Rows from block 3 of the text decoder of a small encoder-decoder audio transcriber, named by matrix and row number. Rows with one number belong to one neuron. Each number is 50 + 15 x the weight over its row's rms, rounded and kept within 0 to 99. All counts start at 0. After the name is the row's rms in percent of the matrix's.
After each neuron's rows are labels from the 100 texts, of 14976, where the neuron reaches its highest value: "fires on" is the input token at the peak. Only what is clearly more common there than usual is listed. The data: read English sentences (LibriTTS-R). In brackets: how many of the 100, against the usual share in percent.
# fc1: MLP up (decoder.blocks.3.mlp.fc1.weight, 256x128), inputs 0-127
# fc2: MLP down (decoder.blocks.3.mlp.fc2.weight, 128x256, transposed), outputs 0-127

fc1.70 118:21 52 46 64 49 59 72 61 64 59 58 44 42 20 51 16 39 67 42 60 53 44 32 54 58 66 65 26 35 55 49 58 36 27 52 44 43 62 43 61 45 43 53 35 47 59 57 50 74 54 68 63 62 49 48 38 69 41 35 44 51 30 36 69 46 39 35 25 00 57 41 77 58 69 49 44 68 50 53 42 49 27 56 54 61 61 68 70 24 39 44 41 57 56 45 20 97 55 47 57 46 50 33 49 57 37 51 40 39 39 55 47 90 52 48 38 57 57 37 50 34 56 60 68 66 33 92 62
fc2.70 116:47 64 42 52 60 60 52 40 77 21 47 78 50 34 49 82 25 49 55 49 43 52 62 37 51 69 65 79 43 68 64 57 49 71 59 23 32 70 55 30 36 35 53 63 74 16 63 50 61 42 32 52 48 17 36 50 46 58 31 40 41 30 43 64 23 60 39 39 31 61 47 37 65 61 25 34 45 65 68 72 44 49 59 49 56 20 50 51 46 82 51 48 16 34 40 69 45 46 46 58 54 53 28 46 75 37 61 45 56 52 29 58 60 44 86 56 57 70 60 34 57 63 36 44 67 53 51 69
fires on: "p" (83 vs 1.3); "y" (7 vs 1.8)

fc1.191 107:35 69 73 58 71 76 39 47 51 54 35 53 50 67 60 63 61 45 64 58 68 30 49 37 58 47 37 63 31 49 21 35 60 40 59 37 38 38 51 44 45 56 64 53 16 48 49 59 41 41 59 35 42 29 41 44 23 78 44 31 69 85 46 52 39 56 56 68 39 60 58 52 42 72 43 34 47 61 32 18 67 37 70 56 50 78 86 46 38 60 37 59 31 59 62 59 58 70 61 62 61 57 57 57 35 62 19 41 23 07 45 65 35 28 41 42 65 47 46 52 43 52 75 44 49 27 31 66
fc2.191 107:72 34 38 33 42 39 38 64 46 52 75 50 38 38 60 43 99 32 43 45 45 67 27 43 68 49 34 55 54 25 37 49 31 60 76 52 31 42 36 67 38 53 57 29 61 55 57 34 44 51 55 72 65 45 53 52 58 64 50 61 78 49 52 50 67 43 63 26 59 43 33 37 34 53 65 20 47 28 52 30 54 44 36 64 73 50 43 49 48 27 80 83 42 48 42 52 76 56 51 54 60 59 49 62 53 49 38 51 74 42 51 53 71 68 66 23 41 33 56 92 70 21 58 32 40 35 36 48
fires on: "f" (95 vs 1.7)

fc1.68 047:42 54 62 41 63 53 37 56 48 68 51 43 39 18 42 48 51 27 34 43 31 34 44 34 49 59 32 34 56 09 46 40 49 45 44 09 31 60 33 27 48 60 27 60 43 69 63 55 68 33 30 52 46 52 57 65 63 33 62 57 49 54 71 71 46 21 55 73 59 56 51 29 59 60 58 67 58 52 76 42 72 47 35 66 10 55 48 69 51 56 41 66 50 70 20 36 67 23 56 75 34 69 66 54 57 68 61 56 45 25 42 61 38 62 41 74 54 54 51 53 79 23 58 45 59 43 52 67
fc2.68 046:54 47 58 65 69 36 40 50 44 43 45 45 59 74 48 38 56 80 69 75 33 54 49 63 57 55 50 57 40 50 33 63 28 71 31 49 49 44 65 62 64 54 77 28 47 34 52 54 41 47 68 28 36 70 60 49 59 81 37 51 29 74 32 74 41 68 68 22 49 63 34 63 26 67 45 27 56 50 55 55 38 75 41 48 61 26 29 34 60 60 80 39 43 36 75 40 45 64 16 53 54 23 36 39 61 41 23 34 64 50 44 44 88 62 56 25 47 29 67 35 46 48 53 59 38 36 42 58
fires on: "q" (41 vs 0.1); "x" (28 vs 0.1); "l" (17 vs 3.3)

fc1.240 117:57 73 34 46 68 25 82 57 78 32 48 53 65 59 52 44 65 61 60 54 36 38 48 30 55 34 50 48 67 50 44 27 54 15 17 49 61 45 62 31 26 39 34 49 56 37 60 45 49 54 47 47 55 66 45 54 34 67 29 52 73 55 45 60 51 35 46 71 73 72 44 73 69 72 33 44 50 69 56 41 42 33 53 53 57 45 60 47 13 40 17 62 66 45 47 41 68 50 28 31 63 39 80 46 62 69 67 56 46 22 56 27 73 41 55 77 27 39 59 68 49 72 65 45 35 57 48 30
fc2.240 116:53 76 63 28 57 49 48 57 39 55 20 75 65 42 59 79 43 61 37 39 73 55 51 38 55 56 30 61 50 50 76 51 43 56 57 55 47 72 43 84 71 66 53 38 60 40 54 31 70 62 54 26 26 70 57 22 46 32 45 12 82 41 54 37 82 48 50 47 60 61 60 29 71 37 37 50 64 43 37 30 51 49 80 55 49 72 35 74 48 50 52 69 54 38 35 44 18 52 48 51 44 74 47 31 37 24 56 42 57 43 43 48 43 32 45 22 71 29 44 44 27 59 54 54 46 41 50 70
fires on: "e" (87 vs 10)

fc1.167 094:65 30 45 51 71 39 38 49 41 69 47 52 66 49 38 66 44 53 42 56 41 33 48 09 36 46 68 41 46 34 40 42 26 34 64 19 92 62 41 52 42 55 56 40 40 49 49 77 37 53 31 51 62 51 33 38 63 73 47 58 48 75 74 26 71 30 65 55 34 66 60 61 78 62 57 52 39 50 58 44 45 32 23 55 53 63 19 59 40 52 46 44 56 47 17 90 34 62 45 64 66 57 47 43 45 34 59 43 40 28 69 38 57 58 80 55 70 60 56 70 67 32 68 40 47 61 57 30
fc2.167 091:61 41 34 75 77 28 20 47 59 65 54 34 51 51 55 67 64 62 73 70 45 73 40 71 47 78 48 48 58 57 81 66 57 58 82 45 47 12 39 46 55 27 64 42 28 31 42 45 57 42 71 37 43 34 40 10 50 44 55 52 54 62 61 59 56 52 50 49 79 50 36 44 61 77 49 41 44 42 22 36 47 54 39 34 62 39 39 39 52 40 43 47 38 60 66 47 53 61 70 42 34 35 50 47 31 55 47 63 47 47 42 44 60 76 64 50 40 58 44 74 62 76 41 01 66 42 40 24
fires on: "q" (80 vs 0.1)

fc1.77 118:32 35 33 66 53 54 79 43 73 63 55 38 40 41 49 56 36 58 46 31 53 46 69 37 62 33 46 34 84 43 53 65 38 59 61 71 42 62 65 41 36 18 56 54 31 25 35 34 29 65 56 43 65 43 59 55 54 49 53 54 81 60 56 48 59 46 79 62 54 69 89 36 62 39 60 38 59 30 52 52 68 48 50 76 58 35 43 52 29 45 26 50 54 57 55 37 59 81 62 31 52 47 63 48 74 21 46 44 30 40 57 67 29 61 25 74 50 68 62 35 63 35 19 52 14 52 56 42
fc2.77 107:96 35 47 50 44 68 62 60 48 25 56 47 61 31 36 49 54 56 37 48 52 29 54 60 25 59 46 59 52 67 70 43 62 48 22 45 34 64 53 37 62 20 42 77 41 47 47 14 61 74 68 59 36 46 47 53 45 70 34 76 32 81 81 53 60 51 55 47 42 51 62 11 52 30 38 39 47 40 63 46 78 57 18 51 37 33 47 59 51 44 48 46 56 53 52 22 43 64 52 38 55 50 79 54 31 36 47 22 52 40 64 54 48 45 69 56 48 68 59 49 35 67 35 57 50 87 33 59
fires on: "g" (77 vs 1.6); "'" (10 vs 0.4)

fc1.65 096:41 41 60 50 82 57 79 24 60 38 57 52 48 59 25 56 44 54 60 53 44 40 62 33 31 35 73 46 54 66 63 41 66 36 72 74 28 47 33 35 33 45 42 71 59 81 40 54 71 59 26 48 28 47 42 34 46 34 59 55 43 64 62 64 47 57 43 56 48 37 75 51 17 43 58 81 60 39 76 60 26 64 36 52 27 50 68 55 31 62 51 29 61 51 55 56 58 70 51 50 28 42 63 28 72 41 68 58 55 40 35 73 07 38 44 59 57 40 26 43 61 44 22 67 61 37 34 56
fc2.65 095:48 70 33 56 20 63 27 54 66 47 30 44 46 61 60 37 81 72 42 53 73 67 47 34 45 34 29 30 63 49 57 45 54 38 56 67 63 25 51 64 66 43 45 61 44 58 54 51 40 66 39 49 53 26 37 35 39 69 25 49 18 55 31 46 40 71 53 68 54 50 15 43 31 56 44 65 80 45 58 56 67 53 43 24 27 42 57 69 93 35 44 92 66 68 54 45 43 51 53 72 61 57 35 57 61 38 40 42 22 41 55 31 54 24 30 49 66 46 41 65 46 55 46 48 43 54 64 67
fires on: "u" (100 vs 2.4)

fc1.33 081:55 65 77 80 41 61 78 43 44 22 54 64 45 32 43 44 41 32 20 38 49 59 50 62 36 45 52 63 62 37 61 50 64 53 57 32 63 66 50 38 49 67 52 80 23 57 32 38 38 29 46 49 44 26 68 54 62 52 20 70 56 39 61 61 37 38 34 53 48 59 50 32 56 64 66 65 43 38 30 79 35 49 37 65 32 32 58 48 39 42 48 45 43 26 65 63 55 43 77 77 24 51 75 62 65 40 54 74 59 51 24 68 40 47 58 75 48 69 63 52 40 37 48 74 53 46 28 10
fc2.33 080:41 55 43 60 50 52 33 68 88 38 61 40 22 57 49 27 40 62 66 38 56 65 46 51 63 66 74 15 48 47 74 60 35 60 51 47 49 61 65 41 29 64 40 35 80 66 42 48 69 60 47 33 43 32 23 65 48 45 41 21 53 78 58 07 32 68 39 66 53 65 54 37 64 52 49 36 73 46 71 31 44 53 71 54 53 61 25 61 48 36 33 45 54 37 09 42 41 60 50 56 54 29 48 56 35 57 39 36 54 48 55 67 60 47 49 70 66 72 67 40 62 48 61 53 27 60 21 64
fires on: "g" (64 vs 1.6); "b" (24 vs 1.2); "j" (11 vs 0.1)

fc1.217 089:30 39 50 71 34 51 37 42 24 34 53 61 45 53 52 31 93 30 49 77 42 74 47 44 43 53 61 65 41 64 50 67 76 34 25 43 80 50 51 24 35 52 45 44 34 25 53 55 53 52 53 48 44 42 47 47 68 54 52 33 60 54 53 47 58 41 55 31 58 77 56 53 52 36 10 47 55 68 25 12 45 57 96 64 49 38 56 54 52 51 29 30 55 60 36 50 69 51 42 53 50 73 82 50 57 70 65 28 51 37 57 38 75 54 69 49 33 49 56 27 56 62 59 47 26 61 69 39
fc2.217 094:69 87 64 18 66 38 50 73 30 55 45 56 51 36 61 32 42 56 62 51 70 53 53 37 66 78 54 82 51 27 53 42 47 55 67 35 64 44 53 31 74 47 39 28 45 45 66 29 29 58 55 38 54 35 47 41 63 60 63 18 59 58 51 30 77 52 35 64 51 57 19 57 43 67 41 43 40 50 41 46 57 55 33 31 62 47 63 98 34 57 62 58 35 46 70 63 32 26 66 59 56 57 21 49 39 42 34 65 30 64 45 43 41 39 31 48 60 58 41 57 53 38 19 69 71 51 56 36
fires on: "g" (86 vs 1.6)

fc1.107 093:77 43 65 87 63 40 72 30 38 25 82 32 45 75 58 48 25 44 61 49 62 34 41 58 47 47 47 26 44 70 57 43 63 65 49 69 47 17 51 77 48 63 52 68 34 53 64 44 41 22 51 70 35 58 36 61 36 56 11 70 45 61 53 65 46 56 53 35 57 30 39 43 30 62 28 64 48 39 65 91 45 39 57 36 48 59 59 43 82 54 41 36 46 59 35 74 57 48 54 63 44 50 71 43 29 59 57 58 30 46 62 30 41 35 50 45 43 25 54 49 55 52 45 60 56 18 70 59
fc2.107 095:31 44 68 75 34 47 26 45 43 65 39 33 46 17 55 68 50 29 64 43 56 61 64 18 49 82 50 60 59 31 73 48 17 41 40 68 55 61 33 69 53 42 71 60 44 55 27 62 60 37 54 48 71 59 33 62 45 49 29 69 36 71 54 40 65 33 62 70 88 57 32 72 54 58 56 53 74 51 43 32 48 47 69 48 46 60 69 46 42 43 50 29 47 68 54 40 69 59 21 53 12 39 58 47 24 70 55 48 48 52 64 39 68 30 33 63 54 42 57 46 71 41 32 45 60 67 42 33
fires on: "p" (57 vs 1.3); "r" (32 vs 4.5)

fc1.74 113:39 50 49 58 34 60 41 63 48 57 74 27 54 45 35 38 56 58 47 58 54 25 27 11 27 40 73 42 28 17 49 33 73 43 42 30 75 72 64 42 60 35 59 60 62 38 50 70 62 52 38 60 80 28 42 44 63 79 67 60 46 65 34 70 69 47 29 42 61 58 47 41 31 63 43 63 34 11 43 67 35 46 65 62 34 60 57 50 48 46 64 60 43 45 46 29 37 49 59 67 62 72 42 48 70 78 40 33 34 44 36 39 62 53 52 38 52 62 54 46 55 26 49 87 63 27 69 47
fc2.74 114:61 48 59 48 48 52 63 82 86 55 59 35 46 64 68 57 55 23 28 38 69 42 25 43 16 48 65 64 45 58 41 50 52 71 70 44 38 24 29 49 44 49 41 36 48 36 56 53 29 33 66 35 47 54 40 49 67 63 30 44 41 66 50 55 22 36 49 48 48 52 73 68 50 58 48 39 28 54 35 34 53 45 66 47 62 47 60 40 84 60 56 29 64 25 57 57 43 52 82 51 58 76 54 57 51 75 41 41 26 58 53 58 32 28 57 74 21 43 39 36 36 74 48 86 61 30 75 58
fires on: "u" (100 vs 2.4)

fc1.58 118:66 49 50 26 37 49 44 51 61 73 40 56 69 68 20 22 54 39 53 46 31 40 90 62 58 35 49 36 50 45 41 62 75 62 45 31 65 54 61 63 60 43 25 37 47 73 52 61 71 45 62 70 72 62 25 57 58 45 41 52 57 17 39 48 42 47 40 35 41 56 57 41 49 43 57 54 45 20 51 61 35 51 50 89 38 65 50 45 27 69 47 42 81 35 74 63 49 31 64 20 38 43 60 61 54 39 30 52 76 57 50 71 33 52 31 44 40 54 71 16 65 48 65 32 63 31 66 40
fc2.58 117:50 42 38 37 49 49 14 60 85 50 40 73 37 41 19 48 56 43 55 51 34 28 59 48 81 52 59 64 49 40 54 42 66 68 74 50 26 55 62 74 37 40 45 68 36 70 43 59 56 24 40 58 51 71 62 64 57 56 48 44 58 44 49 53 55 41 30 59 58 50 59 63 75 78 42 51 53 37 61 59 47 54 32 46 60 27 36 27 35 58 42 67 41 53 60 35 32 67 32 31 65 39 72 25 68 51 57 22 53 51 62 48 19 65 31 69 75 46 47 57 62 81 26 37 21 21 58 59
fires on: "d" (100 vs 3.6)

fc1.202 086:52 49 60 63 69 28 55 33 72 43 55 21 44 40 37 72 74 43 19 81 61 40 38 58 55 53 48 55 13 82 52 37 30 35 46 45 44 57 39 58 59 47 57 60 62 33 30 68 69 40 39 49 44 56 34 72 48 37 45 55 44 71 53 50 50 08 63 42 66 69 42 55 38 18 65 44 41 47 61 54 47 67 37 55 65 28 80 45 61 60 38 60 42 56 55 25 48 49 69 58 44 32 59 34 75 57 53 43 63 51 56 51 60 48 39 42 84 37 31 39 25 67 58 52 40 87 61 25
fc2.202 080:69 64 47 42 61 41 48 35 74 29 71 51 60 61 34 29 64 19 34 42 42 50 60 45 23 53 21 43 41 47 53 46 68 25 63 54 24 48 79 45 57 33 52 40 60 48 58 52 78 52 60 26 63 89 59 53 57 55 45 65 33 56 35 46 37 55 66 49 63 32 47 62 49 43 45 47 49 51 69 64 63 78 85 74 40 44 56 37 57 56 48 72 46 58 54 49 80 50 40 32 14 48 33 56 57 56 53 30 47 53 32 39 29 69 31 12 52 35 51 69 49 38 67 28 64 65 76 50
fires on: "e" (31 vs 10); "a" (27 vs 6.2); "g" (23 vs 1.6); "o" (16 vs 6.1)

fc1.225 107:46 18 32 73 59 69 40 46 66 35 44 39 54 37 47 67 65 40 40 46 33 51 57 52 70 59 44 62 46 36 33 45 82 47 36 49 63 40 42 40 66 46 23 68 53 31 34 33 51 44 42 54 66 56 46 36 40 50 43 80 52 15 73 88 49 48 68 48 36 50 48 43 84 62 31 52 62 46 57 26 55 59 68 27 52 18 76 42 54 42 28 75 60 45 60 43 45 46 37 51 58 55 61 54 28 53 64 28 48 65 59 77 60 68 67 87 61 76 55 43 47 40 36 70 42 25 43 36
fc2.225 107:66 26 60 81 35 59 30 64 37 47 26 51 53 50 54 73 75 40 28 41 67 54 52 49 61 58 47 30 74 76 26 60 32 43 44 60 72 50 37 28 44 26 66 04 55 64 33 35 68 66 68 44 53 59 63 59 73 57 77 53 53 55 24 63 45 35 42 52 43 76 52 56 30 52 51 33 55 11 77 34 79 67 49 39 48 31 46 56 50 77 44 39 56 37 44 51 33 40 51 44 44 35 60 52 38 73 32 66 58 65 66 63 49 25 51 44 36 38 57 49 58 66 41 39 61 51 58 36
fires on: "g" (81 vs 1.6); "v" (16 vs 0.7)

fc1.30 100:42 39 45 47 46 57 43 74 48 80 47 64 58 76 61 52 48 59 68 51 43 19 65 41 59 52 43 68 59 38 46 36 50 42 60 57 53 72 44 69 41 45 35 53 48 60 61 66 35 19 22 53 18 62 43 76 44 65 60 70 72 42 62 67 52 55 71 48 45 42 43 47 48 34 65 47 78 40 44 47 34 61 48 57 55 81 42 31 55 43 50 42 42 20 32 51 32 69 47 68 19 73 70 31 35 47 42 62 04 12 56 45 67 35 44 50 62 64 33 39 45 43 50 67 61 42 54 14
fc2.30 097:61 66 41 44 66 50 29 55 69 32 48 67 49 76 46 44 43 54 74 56 39 59 44 62 59 43 41 56 41 50 44 67 50 50 51 28 51 35 26 43 57 55 44 51 49 41 33 63 49 47 47 56 38 64 92 43 44 51 32 50 60 68 70 66 48 65 74 57 61 37 44 21 40 57 49 54 71 43 54 78 42 49 50 54 38 34 50 39 34 47 79 55 75 58 41 47 57 32 37 57 57 68 25 48 37 47 59 31 43 66 65 58 71 21 43 35 20 65 47 09 53 99 47 34 13 31 36 50
fires on: "q" (61 vs 0.1); "b" (31 vs 1.2)

fc1.156 072:49 68 61 81 70 59 51 42 55 35 47 55 66 45 76 68 37 61 72 76 75 35 44 52 48 75 58 45 68 33 56 18 60 64 12 53 48 52 18 40 72 39 26 34 49 43 63 49 59 50 38 55 46 50 49 46 28 48 31 31 52 49 48 52 52 32 59 68 27 53 70 42 55 38 59 65 57 38 47 67 40 39 66 51 49 54 81 72 55 66 22 68 28 56 48 48 54 31 42 50 48 48 52 48 75 67 63 35 75 49 46 72 31 26 74 31 54 80 34 67 23 39 52 44 26 45 56 42
fc2.156 074:32 61 38 72 53 59 40 53 64 63 43 41 36 54 31 27 47 66 58 47 23 32 74 45 47 38 37 36 68 71 35 71 43 73 55 83 66 66 53 50 57 40 42 54 29 49 43 28 43 88 45 57 50 26 58 53 53 61 40 77 52 40 19 80 29 51 55 38 51 26 63 42 67 22 68 57 85 32 48 47 26 76 51 37 61 67 67 40 15 45 40 57 54 47 60 42 54 39 38 58 55 66 55 24 42 52 43 47 55 31 39 66 65 18 44 40 54 58 37 50 38 47 67 76 54 51 45 46
fires on: "q" (99 vs 0.1)

fc1.255 116:66 25 58 66 73 83 53 40 35 40 56 62 55 59 46 78 44 52 80 44 51 59 47 52 77 16 63 50 78 40 69 38 27 47 36 29 26 44 43 63 67 68 53 63 47 63 57 68 52 50 55 29 61 46 34 37 55 46 33 53 76 44 40 53 46 57 44 29 65 51 44 37 63 49 47 38 77 42 52 76 67 38 58 38 60 45 28 25 42 36 22 27 29 30 59 40 58 36 44 87 32 57 70 53 33 56 40 43 65 64 41 74 42 55 47 44 23 64 77 44 39 47 31 67 54 27 47 51
fc2.255 109:61 63 66 23 52 65 11 44 86 46 37 43 69 63 35 25 63 57 46 85 60 50 27 66 65 54 32 62 46 55 82 63 40 45 50 37 21 38 59 37 60 38 29 46 49 39 42 38 61 40 45 43 50 51 57 66 13 39 64 57 71 79 47 57 45 52 44 60 56 51 43 34 61 65 42 37 66 60 51 38 43 78 45 68 19 77 57 54 57 53 64 39 38 41 44 60 43 51 44 61 47 31 65 56 47 55 28 38 61 42 39 53 33 37 49 38 49 42 43 65 82 09 46 35 59 66 67 78
fires on: "u" (50 vs 2.4); "v" (43 vs 0.7)

fc1.61 080:33 38 64 76 53 45 28 46 45 59 56 58 57 53 49 42 27 68 54 38 59 39 73 55 80 63 78 46 52 50 24 53 37 33 38 24 29 55 39 40 58 65 61 36 54 43 43 61 56 60 76 40 66 70 51 38 39 76 42 59 36 36 42 61 38 58 56 39 59 69 56 74 29 87 67 34 24 43 48 24 76 29 58 39 59 70 38 27 60 56 46 34 40 48 58 31 41 69 30 70 58 77 62 28 63 53 77 36 47 54 60 58 29 37 48 78 34 66 44 65 39 67 40 43 37 73 64 45
fc2.61 084:14 37 71 80 54 52 58 15 70 47 64 57 39 49 39 46 62 34 51 49 51 84 62 50 70 53 36 71 43 48 55 62 34 14 55 25 46 26 64 42 34 50 73 41 34 57 52 50 20 80 73 68 53 32 59 57 56 33 61 27 52 46 21 33 42 47 39 47 42 31 36 48 49 53 52 29 59 66 35 35 38 62 64 67 35 61 55 33 62 28 50 64 60 57 63 56 30 66 36 65 44 47 74 26 71 51 56 70 59 32 47 38 38 66 68 40 40 64 48 78 68 58 59 59 39 63 42 59
fires on: "f" (52 vs 1.7); "v" (42 vs 0.7)

fc1.54 102:54 48 59 37 63 41 60 28 57 46 65 63 70 55 66 41 33 40 30 37 63 44 38 56 45 55 90 71 53 67 66 62 50 51 40 62 74 46 41 26 46 39 66 80 50 54 51 77 54 39 14 40 29 45 35 60 48 18 76 44 21 57 46 26 42 56 53 57 81 39 74 65 66 43 59 45 66 24 48 62 71 44 28 35 65 43 51 64 38 35 54 40 66 41 33 57 84 49 57 64 69 63 28 42 70 45 36 51 39 43 66 39 28 38 41 58 52 34 62 69 59 12 49 52 52 39 53 49
fc2.54 096:39 55 52 40 95 54 28 40 38 42 38 60 36 38 40 61 60 37 60 60 78 48 77 55 60 35 63 51 45 25 65 58 55 28 45 70 70 47 44 40 47 34 55 27 30 90 54 47 33 51 63 53 58 40 55 40 57 43 47 36 63 23 31 58 44 41 41 39 69 49 69 38 10 64 25 17 51 65 30 65 42 70 60 43 43 67 53 60 70 34 76 65 37 58 40 61 44 83 12 58 54 58 40 43 36 22 46 63 47 46 54 58 32 52 51 59 82 58 50 66 54 46 53 53 54 63 56 47
fires on: "u" (56 vs 2.4); "y" (30 vs 1.8)

fc1.101 098:47 52 46 86 37 89 65 52 75 55 57 45 47 45 36 66 45 59 15 29 59 44 49 67 30 62 61 62 28 46 56 52 47 63 50 15 70 69 52 58 58 42 94 42 48 46 44 41 59 55 36 42 49 58 43 45 27 49 69 72 64 50 55 44 40 25 39 11 32 51 28 60 52 45 65 64 60 26 71 49 35 56 70 56 45 32 39 29 63 32 61 44 49 54 47 52 78 35 60 48 47 61 60 19 68 52 41 48 36 47 60 45 40 49 80 66 43 67 43 58 51 34 78 33 53 25 33 38
fc2.101 096:39 51 83 66 57 46 62 55 50 61 46 47 65 72 48 70 39 55 26 29 48 56 37 46 40 38 67 75 38 21 46 56 81 36 53 68 20 68 36 44 60 47 39 46 52 48 25 52 49 54 50 62 39 50 28 65 40 54 22 54 60 51 27 57 38 67 72 11 47 49 59 45 58 51 44 52 27 47 30 35 30 48 54 66 41 76 38 82 46 68 31 35 75 36 41 69 55 45 64 46 76 15 87 40 52 47 51 58 35 68 61 68 20 64 37 62 66 36 39 56 59 50 66 50 50 51 36 48
fires on: "p" (99 vs 1.3)

fc1.49 107:75 45 41 79 51 38 70 15 54 58 71 49 57 37 69 35 54 53 65 44 68 61 44 60 47 66 37 32 26 80 73 21 28 46 79 54 33 37 25 68 68 62 59 65 51 55 66 51 47 39 35 63 79 63 52 49 60 38 36 25 37 59 44 57 48 52 30 51 63 52 26 11 53 72 35 48 40 42 46 45 82 58 32 36 80 58 68 72 53 52 72 49 50 67 33 48 22 61 59 33 50 49 29 35 54 56 46 52 47 62 47 41 43 70 28 36 26 55 45 47 55 39 55 47 42 61 58 29
fc2.49 106:44 49 82 34 62 67 49 41 38 29 38 55 37 32 49 84 52 53 34 09 66 86 38 57 49 35 29 17 36 59 48 50 39 52 70 23 59 41 59 55 37 45 27 64 70 67 36 48 60 53 84 45 76 56 55 34 57 37 57 64 69 49 54 54 54 61 49 40 32 36 47 79 32 83 58 35 79 55 32 30 47 34 40 15 27 33 64 51 47 55 45 54 78 53 30 62 40 58 44 39 52 53 29 62 61 52 49 56 50 57 40 53 79 39 39 37 51 52 55 73 42 57 48 55 52 49 58 63
fires on: "f" (51 vs 1.7); "l" (28 vs 3.3); "r" (19 vs 4.5)

fc1.178 098:44 46 34 64 38 50 72 53 49 47 47 68 37 52 73 68 21 28 41 58 35 35 56 24 58 48 81 42 17 81 40 60 74 70 30 44 76 35 53 50 54 39 78 51 71 68 59 31 56 56 63 55 45 67 41 79 31 46 47 49 48 34 31 44 37 65 36 56 65 59 65 52 52 60 50 83 58 59 46 55 42 63 22 49 50 20 33 33 37 67 28 37 35 32 53 58 61 52 44 70 57 61 53 50 79 54 29 46 52 40 41 76 48 79 39 25 57 69 63 31 30 32 57 44 40 55 35 43
fc2.178 098:50 69 47 37 43 51 27 53 54 50 65 48 43 49 64 17 49 70 68 45 77 53 42 48 39 72 54 15 51 64 43 62 45 58 59 28 48 30 62 35 44 63 54 17 73 62 77 36 68 54 67 46 29 61 68 55 54 56 60 53 40 38 33 64 59 27 63 64 44 43 58 28 57 68 33 63 40 26 33 34 53 48 49 46 25 28 53 73 26 53 44 50 45 59 43 43 34 58 66 75 32 56 61 44 70 69 59 28 33 63 45 64 56 37 19 72 81 61 41 14 51 61 65 57 35 64 29 40
fires on: "g" (93 vs 1.6)

fc1.111 101:49 49 40 43 32 49 81 35 51 76 63 76 61 47 70 67 33 55 49 46 28 54 66 55 56 62 60 66 53 66 55 42 51 30 55 36 78 59 24 59 46 52 53 29 55 79 47 66 27 50 54 54 51 66 66 37 47 63 29 32 43 44 48 37 47 64 80 31 70 61 45 67 50 27 17 52 44 62 44 49 53 53 54 66 57 46 30 55 67 36 52 57 63 35 51 35 29 31 78 49 68 46 27 31 03 43 52 64 42 53 32 40 76 53 60 50 47 48 34 35 27 92 67 54 51 48 52 19
fc2.111 103:66 42 20 39 78 53 59 77 54 52 21 17 66 44 75 57 55 67 41 42 37 40 47 59 59 38 54 53 39 36 72 15 36 42 34 50 49 62 72 27 42 32 54 30 37 67 62 57 66 49 57 61 29 48 58 50 64 30 49 30 54 61 52 52 82 53 33 79 79 68 59 48 41 57 68 20 56 55 58 40 48 55 48 36 66 79 48 56 51 41 61 44 63 75 26 52 29 56 43 58 39 57 60 29 07 44 61 25 62 27 50 28 62 54 58 51 49 64 38 36 58 61 43 38 52 48 45 29
fires on: "d" (78 vs 3.6); "r" (10 vs 4.5)

fc1.4 093:25 30 56 37 41 32 66 66 58 65 40 24 62 61 53 37 69 40 41 39 62 59 62 49 64 62 84 52 39 65 57 53 30 59 39 24 71 67 70 55 39 65 31 48 67 83 61 37 58 54 55 51 68 34 54 63 72 41 48 42 66 32 43 39 49 35 39 47 45 63 35 63 62 64 46 50 71 16 63 44 62 59 50 28 63 36 66 53 22 90 42 42 69 38 61 40 25 46 62 48 46 41 39 36 45 59 42 39 46 46 55 37 55 78 48 63 24 39 31 47 70 48 08 48 61 38 53 17
fc2.4 093:44 71 64 14 62 69 44 79 42 21 71 34 48 47 50 50 46 49 56 51 50 60 61 66 45 35 00 70 61 68 35 35 42 49 72 29 52 62 58 46 39 87 64 58 22 58 61 51 35 65 65 76 60 64 41 46 55 43 40 50 73 40 26 30 47 46 33 36 35 55 62 57 65 58 31 38 59 38 70 80 62 41 22 47 42 46 39 14 57 50 53 50 68 62 43 45 47 55 29 52 41 47 33 47 66 75 54 50 58 31 35 40 23 35 55 52 64 55 55 36 54 67 68 55 44 60 56 60
fires on: "g" (24 vs 1.6)

fc1.252 107:51 44 50 71 68 47 81 46 56 54 18 36 88 61 56 44 26 51 44 50 45 45 37 34 56 34 35 43 45 73 35 60 40 87 52 71 31 42 23 50 57 35 69 36 76 73 41 71 70 47 75 52 39 71 66 41 40 63 40 44 52 40 54 41 64 52 73 42 41 43 30 59 26 72 36 51 39 44 47 34 46 65 43 38 56 31 23 69 74 58 50 39 72 53 42 39 59 33 26 56 64 42 76 46 47 42 28 20 66 65 40 49 45 45 56 43 68 45 64 22 66 42 57 33 32 50 73 43
fc2.252 105:40 57 09 34 64 53 52 56 79 43 49 52 56 48 69 65 53 32 52 68 49 49 69 23 42 40 69 34 48 80 66 58 49 60 69 39 56 54 35 43 30 71 65 36 51 43 44 40 52 54 48 45 67 62 48 58 54 33 42 35 30 22 60 53 76 57 63 72 66 57 63 42 54 23 32 63 39 64 43 32 34 38 33 29 42 71 35 36 55 57 45 63 59 31 54 40 54 81 66 72 14 36 33 54 42 72 43 65 51 76 33 57 54 41 42 46 62 47 73 42 69 50 30 34 84 40 54 17
fires on: "d" (74 vs 3.6); "i" (16 vs 5.4); "g" (10 vs 1.6)